{"train_examples": 15625, "eps": 1e-08, "max_precond_dim": 1024}
Rows from block 3 of the text decoder, named by matrix and row number. Each number is 500 + 25 x the weight over its row's rms, rounded and kept within 0 to 999. All counts start at 0. Numbers have three digits each. After the name is the row's rms in percent of the matrix's.
# proj: cross-attention output (decoder.blocks.3.cross_attn.proj.weight, 256x256), inputs 0-255
proj.153 101:500500500533448500500490496500500511471500500500500500500500500533500500500536500500500497500500500500500500500533500500500466500500444545503500500534500500500500500471545500550500466500500500457500500551500476548473500540500500500500500536500500500500452500450542550460545456500500468485500536500500500500456474500564486500500464500500500461500500500500472500500500552500500565469500532549500500457500500500500500450500500473545461500500500526500500500500533500500500500477500500547500500459500476500528459500500495500500500500500500500449500538500500473542443500458500500500500500500453500500500416500500521569378471500500500500500435500500500500500500500500500500500471568500500500509500500541500500467500500500500500566460500551500500500470500500500554507443500500
proj.154 105:450500500467500500500500500498500500500562553500500500500565500500500532500500500408399500565500500500500500444500459500467500500500500500500500481488500500500500500553570479500471500500481500462546500470540500500479539500520500500500500500500482500477500433500500500555500528482500541540500500534468525500500500500500526500500500500546500500500477500500500498500500519500529476500500535500535500500500454540526500533500500539500500500500527454500500500500500462543500500543500520540500500500521500500500500500436454470539500554500500451500500500532500500500500500567500500500465500500500453500500500465500500543500500429539441500519543500451500500500562500500500500500500500500500500500500488538500500500500500500500541525500433500500500500500500442500479500500500523
proj.155 102:500500500500500500500404556500456500500500500500500500518500500500500500557500578500500500500500500500500500500500436528500500476500500500445513500500500500500500500535500500550500500456500600500500500500500518479500500454500500500500500500500527500500500500500500500500500500500544500500500500529500500500500500453500500522500449500517456500466500500517500500500459548500500467500500539500554500466500500500474464500500437559500527500500472500500500554500500476500533466457432464500500468500452473540434500417500562500469500452530468500500460415500500500500500500517500500482500481500500500500500500500500500500536480500500500500541500500500500500500421500500500530500500500469523500500500500469448500535463500500500456500500437536520503500500500500500500500500500500
proj.156 097:553500500443500457500500500500534500500485500500500500500500530452551500500500500521500500500500500500500437537500500500606500500500500476605500500500500500500500500500500500500511500500555585500477500500500500500475460500531500536500500500500500500500500553500467500439500500500500500500437500500576500500500430500500500500500433457500500500500500500500458500500500444500500500500500500500500500500500500545420500468500500518542500500500500500487500500500500453500500500468555500500500500444500500539500500500500500454500455500500500478500429500500570500474500500500468500500430500500500501500576500487482500500550500500500500500533500500500500500500500500523500500510500500500476500500500500500500500500500500500529500500500564500453500500500500500424500500500500500
proj.157 086:500500500536504427500500500500500500500500500500500500426500500500500500500500458500500500500500500500500500500500500500500592500500500500500570500500500500500490525500500500500500510582500500500500544574500500500574500559442500480533500500500471439500554500500500500500500500451500500500500500530441557473500500500500481500569500500466500500500500500500492500500500500500500500500500500500500500500469534500437500500500534451500500500583500500500500470500500500500500500500426500500500573500500500500500500500500440500500500500500500500500453500500500500500520500500500500500437500500500504500500500500417500500500500500455500500581500500500500500500500500538465500542500500460500500500441500500438500500500473430536500500500500500470560500500500500471523500500500500
proj.158 104:500553500557500500500500500500500500500497392500500439500500500500500500533500500500500500500500500500500552470439474500500500475450500471500500500500537500466500500500513500500500527534444500559500500500500476458500500500500543539500500500500449500500500466500500500466500484500500550524500500500500500500500500528494476500500500500518500500500500455500490500561500500500525550500500470500458500546563500500500500550500515500500500537500451500473500500500500500500500500500500463538558500549500500517500531443479552500514500500500437551500500500500500500459500519500500500500500460500500427500500453500500500500500454500500457500500432500526500500457546500500500442500500500557474500500544455500530500500484441500500500500500500472500500552500500452500500455500500552
proj.159 111:500500500500587500500655500446500500500423500500500500500500500500500500500500469545500500500500544500500500500500500500494500500500462500500458500500500500544456500545448500488500500497511500500525500500500500530500500546500512500500465524500500480531500500458500500500500500500500500500500500500500500500500457538500500500447500500500500500500464500500500500541500500534500500500500500463500500500500500500525500500500455540500500517500500500529523500465500452539500540500500521500473500500500500561487500500500500440500500541500500545500500437541500448500520546516451539481500500546466500460500500500549529536516500527500432500500500500500516500500467500446520500456541500500500500500544500500500430484500500500500500500500500570475500500443500525500500500500544500
proj.160 112:500539500500500500500500462500500458466427539447500569572500541500462500571454549479500500500500500549500500500500500500500465500500500415500500500500500500500500500500500500500500500418500500500540500533491484500500500526500500526500500500500500551500500541500555500533500500490500500500500500500459500473500500500542500500463500500500500500500500500467500518500539500500500500500500500538486500500500500500462500500500500500536500500500500500500500500500500500569500500500500500500500500474481500508500574500500500500500500440500500500502500500534500553500500541500500500500536429494500536500500551470500550454500500500500573545500444500457538562500500500500500500514500561500500500500500500500500500500458479430532528500500552500477500500451500544500557500500482500
proj.161 103:500500459540500500538500573500417552500500500500426500500500500476500543449500552575468500500500500500500537462500446500450500500500500500500500431500500487429500500500500500500500500500576534500500500539500500550500500519500482500466500532504480500500500500441500461500456549500518500500439500563540500500500500500500500500500549500500500500500500500500500479500500544500500500500500500555551452500500500542500500500500500500500500426467500522500500500500493441478467500500500539500500500500476500451500500500500500500500500458500500500500500500460500500500465500500500500500500500500500500500458500551500500500446500500500500500500487428500500500456500500555500500500500442500500500531500500481500436501500500458500477500500500500531533500515456500500500500500500500
proj.162 092:500500523500398500500500528500502500500507500500500500500486500500500500500500455500500500578500500470500500500500487500480500500500457527500500500500500579500500437500500500500474500500500500467500561500500500500523500500557500516500500554500500500500500500500500500500500451500500500500500544500461500500500500500500477500500455500500500500458534500500499500500500500500540500500500500572542468500500473464500500500545530500500500500500500500572555500500500534500500550570458500549530500500464500500500500449500500500546500500485500500500500478500500500500500455500466500500500500456500569513500540500462500450500500500500500547500563500500439500500500500500471500500500539500557500500557500535500500500500500500500500500500469500434500500548500588435500528478552500
proj.163 100:500448450500500500500500529500500500500436500500500500500500500500500500500500500500468500575547500552403500500501500500500500500500500500418500500503500500500500439500531500578500500558540500500500500447500500500467500500453500500500500500500500500500500500500500500500500500462575500500561500500540481444500500500471500500500500500500500500500500500500514500463500500478500500500465500462500500500500500500500500500500500500500500500500500473500500470500500493500500500500500500500478464500500500444500454500538500500454500500500479500500487500537500500502500500500500500500446470500500500500437500420500500500500500541500500500500554500500459463575583581500500411477500500460500500500500543500500449512500500468500500500500500465500500526500513500424500500500500522
proj.164 101:500500581588500500500626500500500459500500469500549500500493500541500500500500500500500500500500534500500500500500500500500466500500500522500500546500500500500500500500500500500500500465442439441500525500500500500521500563500454500500474500500500500500500500500500500500500500500537500500431463500500500513532500516500481500500556500500500500500530465500500484518532500500500500500452455500500500500500500500500500449500500500500500500500500500500523500500500500530500500524500453500500549500570500500500439535530471573454500500500500559500464500500500479500500500500500500445593539500500500500500543500549500537530500500481500500500500500472531500500500463500521500500428429500500538500500500500500500500500500500546500476500500500500500561500500500545530500500500500
proj.165 096:500500504418500467500500500500622500470500569500500500500500500500398500500500500561524500500480500500500500500500500500500500500500460500471500550459560500500500500500500432484500500500500500500500500543500532500500535500527559500500457500500500500500500500500500516500500500500500500500570529500454449534500477500539500470500455500500500500437546500500500500477500458500500500500548538500475500500476500500442500555500474500500450500516500500500487543567500500500500500528437500500477500500500500500500550468500500500500500521469500500500500500500500500500477500500544500500500475500500500455500479500443500500500500500500500500499500500500543452500500500500500500500500541455508500500500549550500446500500500500534487541500464500545536500544500500500500500500500472
proj.166 107:500500500451500500568500500500500421500500500474521500525617500500500500500440500500500482500500465500493500541500457500500500500500500500500500500500500544500500500500443500500500500563411500562500500535500500500500466500455500500500473544500500500500500500520500549500500467500500500500500500500500500528464500500500500500500490456500500485500464569500500500500500500500500500500456536462492500500468539500500559500500500464563500500500500500500500500404532500500500500500500500526542534500500500433452500500500500539543458500531500500500535500500500500500500500475500500500500500500500500500500500523470523500500500500500445444500500500500500500439574500564500500435537500500500500500470500527500500500479500500500500500500500540500500500500538500500500500500557500
proj.167 082:500500500449500500500500500500500500500500500500474500500431500500500402451500500500500500578500500500500500500552500500532587500500500434500500497500500500500500500500500467500500456500500500500500500500549467561500500500500453500500497534443547500500473553448500536500457500500500500500500500500559447547500448500417500500500538500551500500500500500484500500500500558500525478500557500500500500500458500500500445500500542500500500500500500500550500500430500500500473500500500500563500552500500558545500500500500500500500500500500526500500500500500500521569471500500500500500500500500500500500500500500500551500500500482500513500500465500500568500500500500500530500500500553500500500500500500500496500479500518500500500500561500500461500500435500500500529500459500469
proj.168 098:500500482500500500500500500536508500500500500500439500500500500500535471500500500456445560545500500500500500543500523500500500500500500500500500500451500500500500500500500500500500500504537500500500500500562500500521545457500500454470500525500500500500521500417500500500500500500500561500500537500500500500500500537500463500500500500500500447500500500500500500522500500500500500443544451522500500462500500565519500500533463500463500500500500568500485500500569500500456479500500500500457521445500453500501500500500466465425442500580500500471500468500500500500500500500500500536500570500500470500500500500442500500500500500529520500500500500543500442500436562527500500500500500482590530500500564500480527500462469500556507500500500500500500500500457500500527491500500509
proj.169 091:500500500500500500500483500572500500587500611500500500500435500500500500500500500500436500539500500449500500500500500533500500546500529500500500568418500500500500500500500500500563500431500500500500500500500500462435484530500500500500500500534500479544500490500537500500500463500500500442500500500503523550500462500500469528500467500500500500452500500514500500500500437536500500500500500500500500500517462500500528500500449500556500500500453500500500500500500500500472550483500500500538500500500500500500541500466500473445545500500480500532431520500500500500500518535500500500500500448500500500500500563500500500500500547500500522500500500500500570500447500500500470500500500500556468500500500500500500500500500500500500500592500464500500500500543500500500500479500500
proj.170 092:454500500500500500500500500559500500500500577500500500500500510500500500500500478500518500500500500500500500536545500500500500500500500465500500500422500500500500500500429500500536500500500500500502500460453546500500500500550500465500515500500474500500500460485500459500539500533465500546559454457500461500523500500500560500526500500500500561500500500500500500500504472533500500500500465500500494500535540500500500500500500454446468500500500500537558500500500522542514451500500517551500500500506449449500536534436477500538500570500500500500500465500500500469500500500558500469500458542500500420542517500554559544435500533469524541500500500500500500500475500500500500450486500500500500494521500461500500500500423473500500500500500500500500500539500497500532500500500500
proj.171 114:427395500500500554500500473500500500500500500500536500500459500500500511536574500437500500548587500500500545462500471500500560500500500500500500500500500500500500500500500500500500520500500479500500500500500500523522500530554525468551500457525500500469500486562500500500467539500512500500500446500500500515500500500500500500544451500536428500500500500500516500500500500500500506500500500500526546500500500516500536500500547500500471524500464440500457500500478500500500500500500500500487500500500500464500568500500500500500470484500534500500500500500548500524500430524500479500500500457500500500500500500500500508390500500500500500500445550500500500500500500500500500424500500500500500486500543500500475500500500552500467500500558479500500555500532500500500500500500545
proj.172 103:500472500500500500500500500500500572500500500490500500545500500566500500466500500500500500500500454500500500500550500556500500454500500500500500410500500520500500500500500500500500549471496500466500518490500500506500500560500519500500500500470500500572548500500500441500549426500500500500500481455500500500500504500473471474500500500500500500451500500500476500500500500500500500500500500500500465500500500454469500500500500500500500500500500500500449500500500459500500473500500533500500500482500500500500456532500473500561557500441500500446500500432500500545500467500500468500482500482500500500500573500540500500500450538546500500559500533500459426500500455534500500500531450530440500500500500500500468500513500500526500500577500500500500500581449540500493500500500500
proj.173 097:500500575500500500500500536500500500500500500500500472500500500500500500500528500592463599500500500409500500500425561500500500500500500465500442430441472500500560500500500500461500500557500480500460500556500500500500545500500500500500500529500468500500500522500500500434500500500457500500478500500500500500500500548440500500500500500503500537500473500488455500500511480486500504500466500500500500500500454500562500477500500500500484500528500542500460500500500500500500500500500526500476466500526500500500534522500500465500463500500500528437500500467500546500500435500532500500500500574500500500500500500473500544459500542500500500500500500500500500500500500524500500500500500500500500500500500500438500500500449500577500500500500505500500532455500443457500500490500500
proj.174 094:500500472500448420430526502500500550500557542500500500500500500500500500500500500500442426493463500500500500500500500500500500451500569500500500500500500500434500500530500500538500500500471500500500500500500456470564543500500500500443500500500466500500500536500500500500500540500500500500500454500457500500500500449532448451534500500540500500500445500500500500500526500500500500484500500477500525500500500500475421500500500500500500500436500500426526500500467500518500500500500500500467444500561500500500500500500500500537478443500500500500500500530500500446500457465500542500506500500475500500500500500500500500558500500539461560500500500525500525500500500500447429500500558558500500500500500500500500500500500500500567500500500500500467556500500500500500500500500500
proj.175 089:500500500500500500500500500500500500500500500500500500500500500500500459427500433500469500500379500500500500500494583500500400555500500540500500519459500500546500500500500500500500500500500500500500500521485454449500480500546548525542500500500500500447500500538500500500543463500500500500500500468500500500540445542500460500546546500500500500525500500500525431532455500457446529553500465534532500441500464500500450500551500500500500500500500500527500500500500500443500500500500520500500500465500500500500523500500500500500468500500402500500500516500500500500500500500500500500500449500500500500500474500500500523500500500500556463500507500500500500500500449548500500500500431500500500460500433500500500500500500500500500500500500500500500500500500500500500500500500454
proj.176 095:500578500396500494536500500500500500471500500500500500500500500500500527500500500500500500516500500500521500529500500500500500537500500500429500500500596439500430500427500500500500537500500458500500528461557500500460500500500500514500500460500521445465500500545500530439500500450573460500500469500539500500500500461500500500475483534500500500500500500519500496500523500500500500447528500500500500425500455500500500500500500536500537500500500500477500563500500500500500500500500477454500447500500500500500448500500500500500500500500500500500500500453547500500500500500500500517429500500500500500500500500500517500440500500500451412454500500500500500500500441500500500500428500500500500500500500500552493486500500500500500530500500472500500500500500500500500500500553500
proj.177 108:500500436500500500500565500500460500441527500500500500500460500500500500505500500559500500500500505500500500500500500500500500500421500500500500518461500500500500470462500500500500500540558500473500500500500500500500500500500500433557500466514500500446500500443500500500500500500541500500500523500481500500471500500500500500541486426479500480500500500527469500500500500489500528500477500500469500500454475500500500500500500500500487574500500500500470500500557500500500552530437500547500500500500528500513523488500500500500464500544500500460587532500500500500500500500500533517520522563500552500545500416500525500412485500500500500500575478500500500423500500530500500500536500500461500500500500541543500500500550500500500500442500500471500527500500500462500500500500539
proj.178 112:500636560434425500500500484500500500500571500403417500500500441500500500500500500500500425566500500500500500546500522500500438500500500500500500460500500500500500500500500500560500458452500500500500464454546500500457469500500500460534500518512527500500519500500544500500500487500500500500500500500500500500500500473500472500500500514500500447518500500500500500444533519458500500453471500544500500500500525500500531500500467500469500500500500500529500471500500555500447500500500500458500532500500500500536500500500450454500500500500487500500500500462500500547500500467500500500533500516525500500500500500500500500500500500500500500500413465500500500500500500481500524482500500500500473500443524500553500521500500500500475500500500500500500500500500500500500500500531500
proj.179 096:572500500558520611500598500500500500500500500500569500458500466500500500469500500500500500500500500500500500473576500500500550500526452500500500571500500500500500500500500500500386500500500500500500500500500500500500500546500539456567500500500500500500500567500500500500447500520500515500500429526454500500529500518469458500439500597564500500500556500534500500500500435500500447500450500455500500500459500466523500521500463462500500500500500471574500500500513500500500500500500500500500500500500486500500516500474484543542466500500500500500500500500500500500500500500500500500510500500500500500500500500500500500500470500500500500500488532500500500500500500500500500500500500500500500500500481500509500500500469500500473500500458500500500500500460517521500500500500500
proj.180 101:500500599500500500464500500500500500575500500500500500500500465536500500500500453500446500464500500562500500500500465500500500500500500500433559500500500500500500440543500500500500500500500500500500467500500466500468500519500500500500547470500491500535543500548473500525500500547500500500528482437564500547500500500500500500500500469500500500459468500534500500500500500500474500492500500500445467554500500500523500500500500489543500468500500500500500500500500500459441460477500539468500500500500500500500500472500500500433500500540500500449473500500500500564534532526500500500500500500544500532500515500500500500455500422500540500500423500500500460500500500500500446500500431500500500500500500500500500500440500500500500500482500500472474500500500449500438500425500500
proj.181 104:500500512566500500608516500500500500593500500500500478500500421459500457500500500500500427500486500500500500500477500466500500565500500500500500500500484500500500500440500500500500500500515500459500500514510500500500435500500500500500500500500500500500500500529500500461500500500542500500500463527500500500458446522500500452500500500500500454529500500523432507500466500500500500500500500500545500500500523500463500500500500500500536500500487500557500500500473500500500500531500480500426500448500538500500500500500500500500454556500500457500500500500465554500500500500500500449500500500500490500500500500448540453430500500500500500500500500500547500500500500500500500423500529500500449500500574461500553500500500500563500500463500500500500437500533500500510500500500549
proj.182 105:500500500500500500500389500500436500500500500500500505500500409457500500500500500500500500500468500500500436500431587400500500500500500460500500500500429500500537575500500500500500553558500535500500500500500500500500557500500500500500500546500500500500545500552500500520500500500500500455546500500500500500500500500500500500555500500500480481460500500479529500500447500500500544554500500500539500500500500540493500500465500500500500456500530500500500541500500500500524433500500500500500500500500500500500500464500500500500451484500500500527500500500500500500448500500500500500500453500493500500500500460543500465500500500500500500500431500500446526500500500500456500550500500464469551500500511467550440500500500481500500531500500538500500500500500500500500500500500500
proj.183 095:500500507478632500500500469500500500557500500544500500559500500500500500500500500500500500500500500500500500500500443500491500500500500573500446500500500484443500500500575500517470500500435500500500500500475500533500500500500500478537500500500500500500500438500500500500457500500500500515538551556500500456454500500500500500500500500500500500551500474451500569500455500500500525461500500500500560500500468500500500500521500456500500500500497500500500500500500500500500500532500500500475446500500500500500534500500538500468467500500538441500500500500500500500500500500452500500500500500500417555500500500500500500500500500465500500500462465500526500537533472449500500500500500500500568477558500500500500472500500548500500500500500500500500447500422500500477500500421500
proj.184 089:500500500500500500457500500500500600516500500500500500500500500500500442500543500500462485500500500500500500500500500500500500500500500421500421531572500530581500500500500500500500500500493500500500500500500500445500476500500468500500500500463500500538500500453500500500555500500500476581500500500500500541500567500500500502469469500542500500500500545525500500500528500462562500500550500500500550500500500500500500500500503500458500551467500500500500500500500500500489500500498500500500500500569500500500472594500500500500561500500500500442500456500500500500500529500500500500500500575459552500500510500500500500437500448500500565500500548500500500500500500500500547500513500446500500500500500554500500500481500500500552463553510500500452500500500500519500500500500500
proj.185 101:486500500500500500500500500500500388519500500500464543531552515500500500500426500500500500500500516520507500500468492500521500500468500500500500500500526487500500500500500500500500500500500500481500500500500500500453474500500500500531459455446462461535500510500500500473500525500500500500500500551500500500534500542500500500532500446469500500460500500500546500548500500500465545500500568516459443493500545471500500500500500482500500500500425566461513533500500523500500500500500446500500500533500500518500545454500574500500447460564500500500500500500500523526531500500500500500500411500500500500454500500455537500500500500500500500571431500472500552500500500500500500500500500500500528500500500500542500531421500461520500531500500500500500500500500463500500500500500549
proj.186 099:500500500472500500500500545500500469500500500500445500500500567500500500425500500442500500500500398500500500500500500485436500500500525500458500500537500500500470469500500500423500521447500500500500454500500553500477500500500523500500500500470430500500500500500500500500455500500461463527500500500468500500500500481500532500500500500500500539500500500537491500479500500500500500524520500516471460539547500500533500500500500500505500575523440500500528500469500500500500500500526500500500500500538468500500500500479500500500514500437500500500519500500500456500563528461500460489500551500537443500500566500552500500500531500570500559517500434500500500500433500518500500500500500500526500500500500500463500469500535500482500419514500500500500500500500500545452500500508500
proj.187 096:500500500500576500459553500433500500500500500500500500527500500500500464500557517500485500500500500500410500500545500500500500500500500576536500500500500542500500546560500500573500500500500500500500488500453500500475500529500500500500500455530471481500500531539456500450446500500500500500500521500500500500500500543500500500497473500500500500500500571500500500500500527451500500562500500450458538500500430500500523500500500523500500485500500500481575500500540473500500500500500500500500480500500500500500500500519500500473500500473500500500500500554500582500500551500500500500500500560569500500507500500539500500500556500500519500500500518452500500500500500500500500500435500500500453500500500500500500500459464500500500500500500445500443500500440450500500500500500561
proj.188 093:500500476529460500500424500500500500500500500500500525500582500500500446500500500500447500500500500453500500500500500500500500500500500500500500554500500500500500500500500500444500500500499500500469500541500500500500500500551510500500500500477500542500500526500551500500500500517443500500500500500544500500551500433500500500533500563554500453500533540494500500467532500482500500500452500552500500549500537500457500452500500500462500500500500500467551500500500500500500434533500500570500500500567500500500547500500452500500500500558500500500500533500433500500500517500500500441500500500500500500500500500560500500443561500500500500457585484500500500500500500568500500431500500500500500500500500500500500461500500445500500500528500500500500500500500500528500500500576500
proj.189 107:500477470500543439500500570500500500500500500500500430500500500500500500500465500500500500570500571500500500500425533530500500474474500500500457500500500500527500500440442500500500544500500500528528500500500463500452500450500500534500500500500460464453500554462545500500500500500500500500500500518500451500428500478500500500554500500500500500500500500500500500500500500500500500500500500500500500500500500500478500500500468500500500500500500500500500500500543461525468448500500542500500500500450500500540500539500566469500439530500500549500500500500434500500500500500524498476500500500500443500500500450500500500500500530500452500500500407500500542533500500462500465500472500500500500527500537500500500500541558442539500448449500500500500465500500500468500461500489500
proj.190 105:500533433500568518500500500500500500530500500500500500500500500570500500500500560500500500545500500575500500541500500500500534555500500475500467500542500572533450500438500500500500500520500500500557500485500500463467500527500500537535500500500500500517440467500443518547512488500500525500522474500500500535500476500538500470479434500500500500500500500530500466500452500538500500500500500446500577500500455500506529500500529500500500480482531500500500500500500500500500500504500500524545500436500453499500535500500500500500548549500500537500535528500459500500500500500500500470539500500500500500500556431452491500500500574500500500517435500500491500500500500500500500459500500500500500500474500500464469470500550500475500551440500500500500500500500484500500500500500534
proj.191 103:553500500423500566500500500539481500477500459500500500500500500456563500500500500500500500500407500575500500500500483500500500500500500500500470500500500500454500500500500500500500500500500500500500500500525447500500500458500500500500500500500500500500500479500519500543463500500500500500500442500460500500516500466500462500500500500500500500474538500500500500500470546500500500500455500456500504500563500483500500500500534488500500500441476500527500523441500500500500500500500500449484500500500500500500500500500449473500500500500538443500500567500500500500500500500532471500500500500500500511500500486500500500388435416500551500445500500500500500500500500453500500420500500500500464500456500465500500535530500436502500500500500483500439500500575500550500500481500500
proj.192 088:500500479500500558500500500500500500500500500500500500500500500500500500500500500500500500500444500522500434457500500489500500500500500500500567500500450500500500500500500500500474468500485500562500500500500500500500500500500500500486538500500500500547537500500543545500500500482471500500539500490500500500500476500500566500500527500500500535500500500500500544500500500500500500572500500500519449453500500575500449560466452500500500500500500500500500500500500500500480532568553500500500500500500535466558472500500500500500500500532500500500500500530500529500500479500522500480444500505500500546500500495506500500500500500590500483500500500500567500562500557500538500500543500443500564500500465461436430446500500500500570568500500500500494500500519500500500500583500500
proj.193 095:513500500500418500500500500500448500500575500573465500500599500500500500500500500500500500500454500500500542500555500564500500500500500500500500500500500500529500500450500500500500500476500500500500500452500547500500468545500581470500500500500500500500500500547552500500445516500500500500500444500500500500500500500500535500500425524500445500500500547500512500500500500500500500500500500530500500548538500500500500461500445500500500500434500500500500500500500500500500564500459552477500500500500514500500500500500431490500500500470500500532572500500500500500544500500500500500500500500543500500500500500500500500500562527500500500430580540500500500529500500500500500500478500500500439500500542528500500464500500539500500500500500500500468500530546532500500500500500554
proj.194 098:500500500500500500500500500500567522438500500475500479500429500425571500500455519500586500579500500500500500500500500452500500500500500500500500500449500534500474500540453500504500597524500500500523500452528500500508458500500500500456500461500500516500500500500500500500500452500500500530500500531500500556445465500466500500481500500437475521500474500500500500500500500500500500500535500478500500500457500500500500483500500484500500500500500455535500500500500472500500500500500546500479552500565500500479512500445500500500500565500500472500500552500436478458500500500500451500500500500500500500500500500500500615500500500500500500500500500500500500500500500454500500500500500530500500477500500500581500500500500561500500500500542500500500531475500500500529531500505500
proj.195 111:463500500500400490500399500474500500500500519500439376500500500500500500504500500500500500472635455500576500500500500500500500460500500556500500500500500536500522500546500500500500432500500500500500500500525500500535500500500529500500500500529500477500500500516500500462500500500500500500500500500500500500500500500458500543500500500500500500578500500500500500476525525558466500500500500539500457516500500500500500500532500500500461500500500500531500500500500465463500500500500517500500500500500523535500459500532500476500537447500473500488500438500500567498500500500500500500500500500500569500500443500500500500490500537525500473500500455546519459500557456500500500500549500500500482500500527500500500500500500500500500500500500500500500533500500500500500500485500541
proj.196 105:500500500500500500500580500552500427500500523500500500500500431500500500500460500500500500500390500500500500500554500466440500500442490500500500566453500500500571500542500560500500500465500561500500535500521537500491500500500501500500527473528500500500500500500476500500500500500445500449532500444500500531536500500537500500500474500500500500500500500500500500500500500500474467500469500500500500500545460500455500500552500500500527500500500500500500500500556500512500449500530500500500461500555500500500500456500500500500500500500456500469500500486524500500467500536480500500500441500540500552500492500500500558500562500500500476500500500537500515409450500500500500482531500500500530500500500474500500547500500449500538500500476500500501500500500445500500500500464500
proj.197 095:500500500500500500500500500500500500500500500379500500553500500500500500500500500524500500425500449438500477500549500472500500500500500500455500500446500453500500500500500541500500500500500500548468500500500469537542500500500500471500519535500500500500448500500500476500500500500441500500525500462500440500500500535466500500500500500500536476500500500443500528500500500500478500554530500524500500500500500538445500500500513500500500500521500500565520467536500584500500500415500500500500500500500500562500500500457523500500500460500500500461567500521500500500513500500500500500500545500556551476434500500500500500500500432500500500462531500500466476458500500500500552500500549494500500500500500500500500500500500500463500500450500451500500565500500500500500500500545500
proj.198 115:549500500500433476500500500500464599500496500387515500500500535500460500500500500543500500500500441480500500456500500450445500536500500434500500500500500500500500500500500500500500500500500500500500469500465500500500532536500500510558517500500500500500500500500500500500500453500472500500500500486536500500500500500459500457507500520500500489564500500500500500522500480500500500530500500459500455500558500500500489549461500500448500500500563500435500461500500459470500510500500500522464453500500500500483500578500520500547511500500527500500492500549481500500500500549500500500500500500500500500500500500500500562500500486550500500571500500500491500500549468560553569500500500438500500500500500500500500500462500478545500472500459500500545500500506500500500500500500500
proj.199 096:462500500500500554500500500500500500556500500500500500500500500500500575500500500500500500500500500500500500500500550500500500500457500500500500500500500544500500500500500500530500451534500500500500500553538451500551500500500459500500500500445500500500500500524555500500529500500500500500500500500500576500500500500500449552462527529456474500500453500500500462500530500531500500500540500500440533500500500500500500500500500500519500439473500500500500500472464500500500500500500485500500456500500500500500500500500540500500426500470449500500541553500500559500500500500500500500500500500500500433546500448583497535500500500562500500500500500500500562500614500433500546500500500500500500500531534500500536527508500522500500500527500578500467500500500500500500465500500446
proj.200 099:500500500487500500500438551500500500500554500500500500500500500525429500500555500434510454500384500500500500500500515500436500545500500500549500530500500447500500500464500500500500500500519490500500449478500500471536500500500500443524540500527500500447500500500500439500500500500519500533500500542500500500445465474500500500500541505500500479500541500500500524500500500500500500529472500500547543500500500500500500554500472537524500500452500500500500500500452463518541500540451500530500500500500500451500500500500500460500500465500500500500500500456500500547500500488543560500500500500553552500500500500500500500570500582500500500500500500500500500562500500500471500500500500500537500483500542504559500500500500500500500440500500500500544500541500500500500500464475500
proj.201 093:500500500500539500500500500500500417500500500500500500443500512500560500500500500500500500500500500481586500500500500500500456500500500525500500551549544500500588540500461500433486537505529500500500529500565436500500500500500500536479500500567500500500500473500500461500500500500525500482500500526560500500507500474500552500500536421500500549500565440500500537500500480470500500444500500500500500500514500500470500560500500500500500469500500500500500445500500500455494550500500548500500441500500500500452500500500500557495500500500500487500471551500500500500500500500500500500500500500500500500456520500500500500500500552454500500500500500539500500480574500441500500500569500500500500500500500500500500500482500500500500500421469500500500534500500500500500500500500500
proj.202 096:425572599500500478500500470500500500500500500500433500500500500500500444500500521491538500500500500500500500500475562500500500500478500500431500500500478500500500569500500468506538500500500500451535500556500500500500500500545455541500500500500500500500500500472500500557500464500465500466500500500538500538500500518500500500491500500500481500542500500500500474500500549521462453458442500500444485500500500432500459500500500500500500461500500503500476500500500500500463500500468500500500500500500465550500478522500445500500500500485500500500500475500500541500500500539489500430500500500450500500566500500445500500399500448500500500500500500538500500500500500500500500500447500500500500500500500500500500500548500498538500451461500500500500468500500500519554500500551529
proj.203 101:500500500500500509437500500500500500500500500500500421500441500500513500500500561500512500500500500500500583436500500500500500500500500500500500500500500500500500551467500455500500500548500500500500500538500500481500500500500500500500500540479500500500500500519500500476526500500500500500500500500533500500500500528500500500500500500542542500500545534500500500500500500500500500500500500500546500500500540500475500461575500516500457500500500523500500500500500481500500500500500500500463500564500500470500426500558500500469538500500500500500500500532500538500530500500466500500500500500544500474500500500500450565500500436546500500500500500500500500364500500500500500500500439518461425500566500500545500561500500500500569442500440500554500477500500500500500538500471500
proj.204 097:500500500500540500500500462422500500500500500500500500464500529500500488500436500500500500500500500500500500500500500500500500500570500580500500500556500500500500454494500500500420500500448526500500500500437500500500500547500451500458500500476500500500544500538500557500500480544477500500500500516532500500500522500500500500500500500500500500500500500500500500500500500500492539561500500500500576500500500500437514500558500541500526470500500500500548500476500444462500500500481500475500500468500560460500546500558500516500454500455500500470549500500540500483500500500500500442507398446474500500449554500500500546520537448500533500500500500500500500500500419500500500448500500500500517500500500449500500500500500500500460500500523500500500500500500500500500500506500500
proj.205 103:439523500500500500500500500500500500420500500500500560500493500500500454500500478500500500532500500500500477500490449500500500500500500470500529500500500500500500500500500500500500500500458500500500452543500500459500523500500460460500513500500500500470500532517500500500500541500474500478500500500500500500530500539500500500440468500456500500480540500460500471539500500500500482500500500525500459500500500532500500480500500458500500500500500500500542442500500500500500563500500489500500500541556557553500500473500500542500544500500489563448543541500500500500500500483500559553500500500555503500500500437509436500446437500500500500500500500500502433462500500500445500500540500502425472509500548500500500500526540540500565548500500500560552500500500500541462535500500500
proj.206 121:500500422500623500500546500500515500500500500424500500500500500500500500500518500500508575500376460500464512500500500500500463500500500500500459523500534500545500500471500541500500500500544547500515500500543500500500521500500500500500527500500500500500500536447500500540500500500500500500518447500491500500500500539500500515500543500472500500465500500550500500517500500500500541500500500500530500500500445500500500500472500500481477500456500466539500561565500500500500562500500476473500500500552500500513500500500500468500500500500500556500500500500500500546500500463500500467500500500500500500515546471500451500500500512549500500500500533500500479500500540500457500529500500500531500500471472437500500558500500500502500500500500500529500500561532548500500500443500515
proj.207 103:500500543537500500500500500500500599451571500500594515500500500500500539500500500500588500500453500500429559477500500500500500524500454500500552500540551500500451500500554576500457500500446500480538500516500500500500546552500500500500500500482466500500500500500500520500500500469500500500500475500500500500464500500500500471500451500500498500500500534470465500500460500500500500500500500545500500500500500522500468500500500500546500500500500500500500549500471500500500500500468500500500445500457541482531514541462500500500565500513500500500500500449500500500548500500529437500500500455500500463454500500500500500500500514500467500500500500434465481500500500502443500500500523500500459500500500478475500472500540548500500500500500456500500500500500500500500500500500559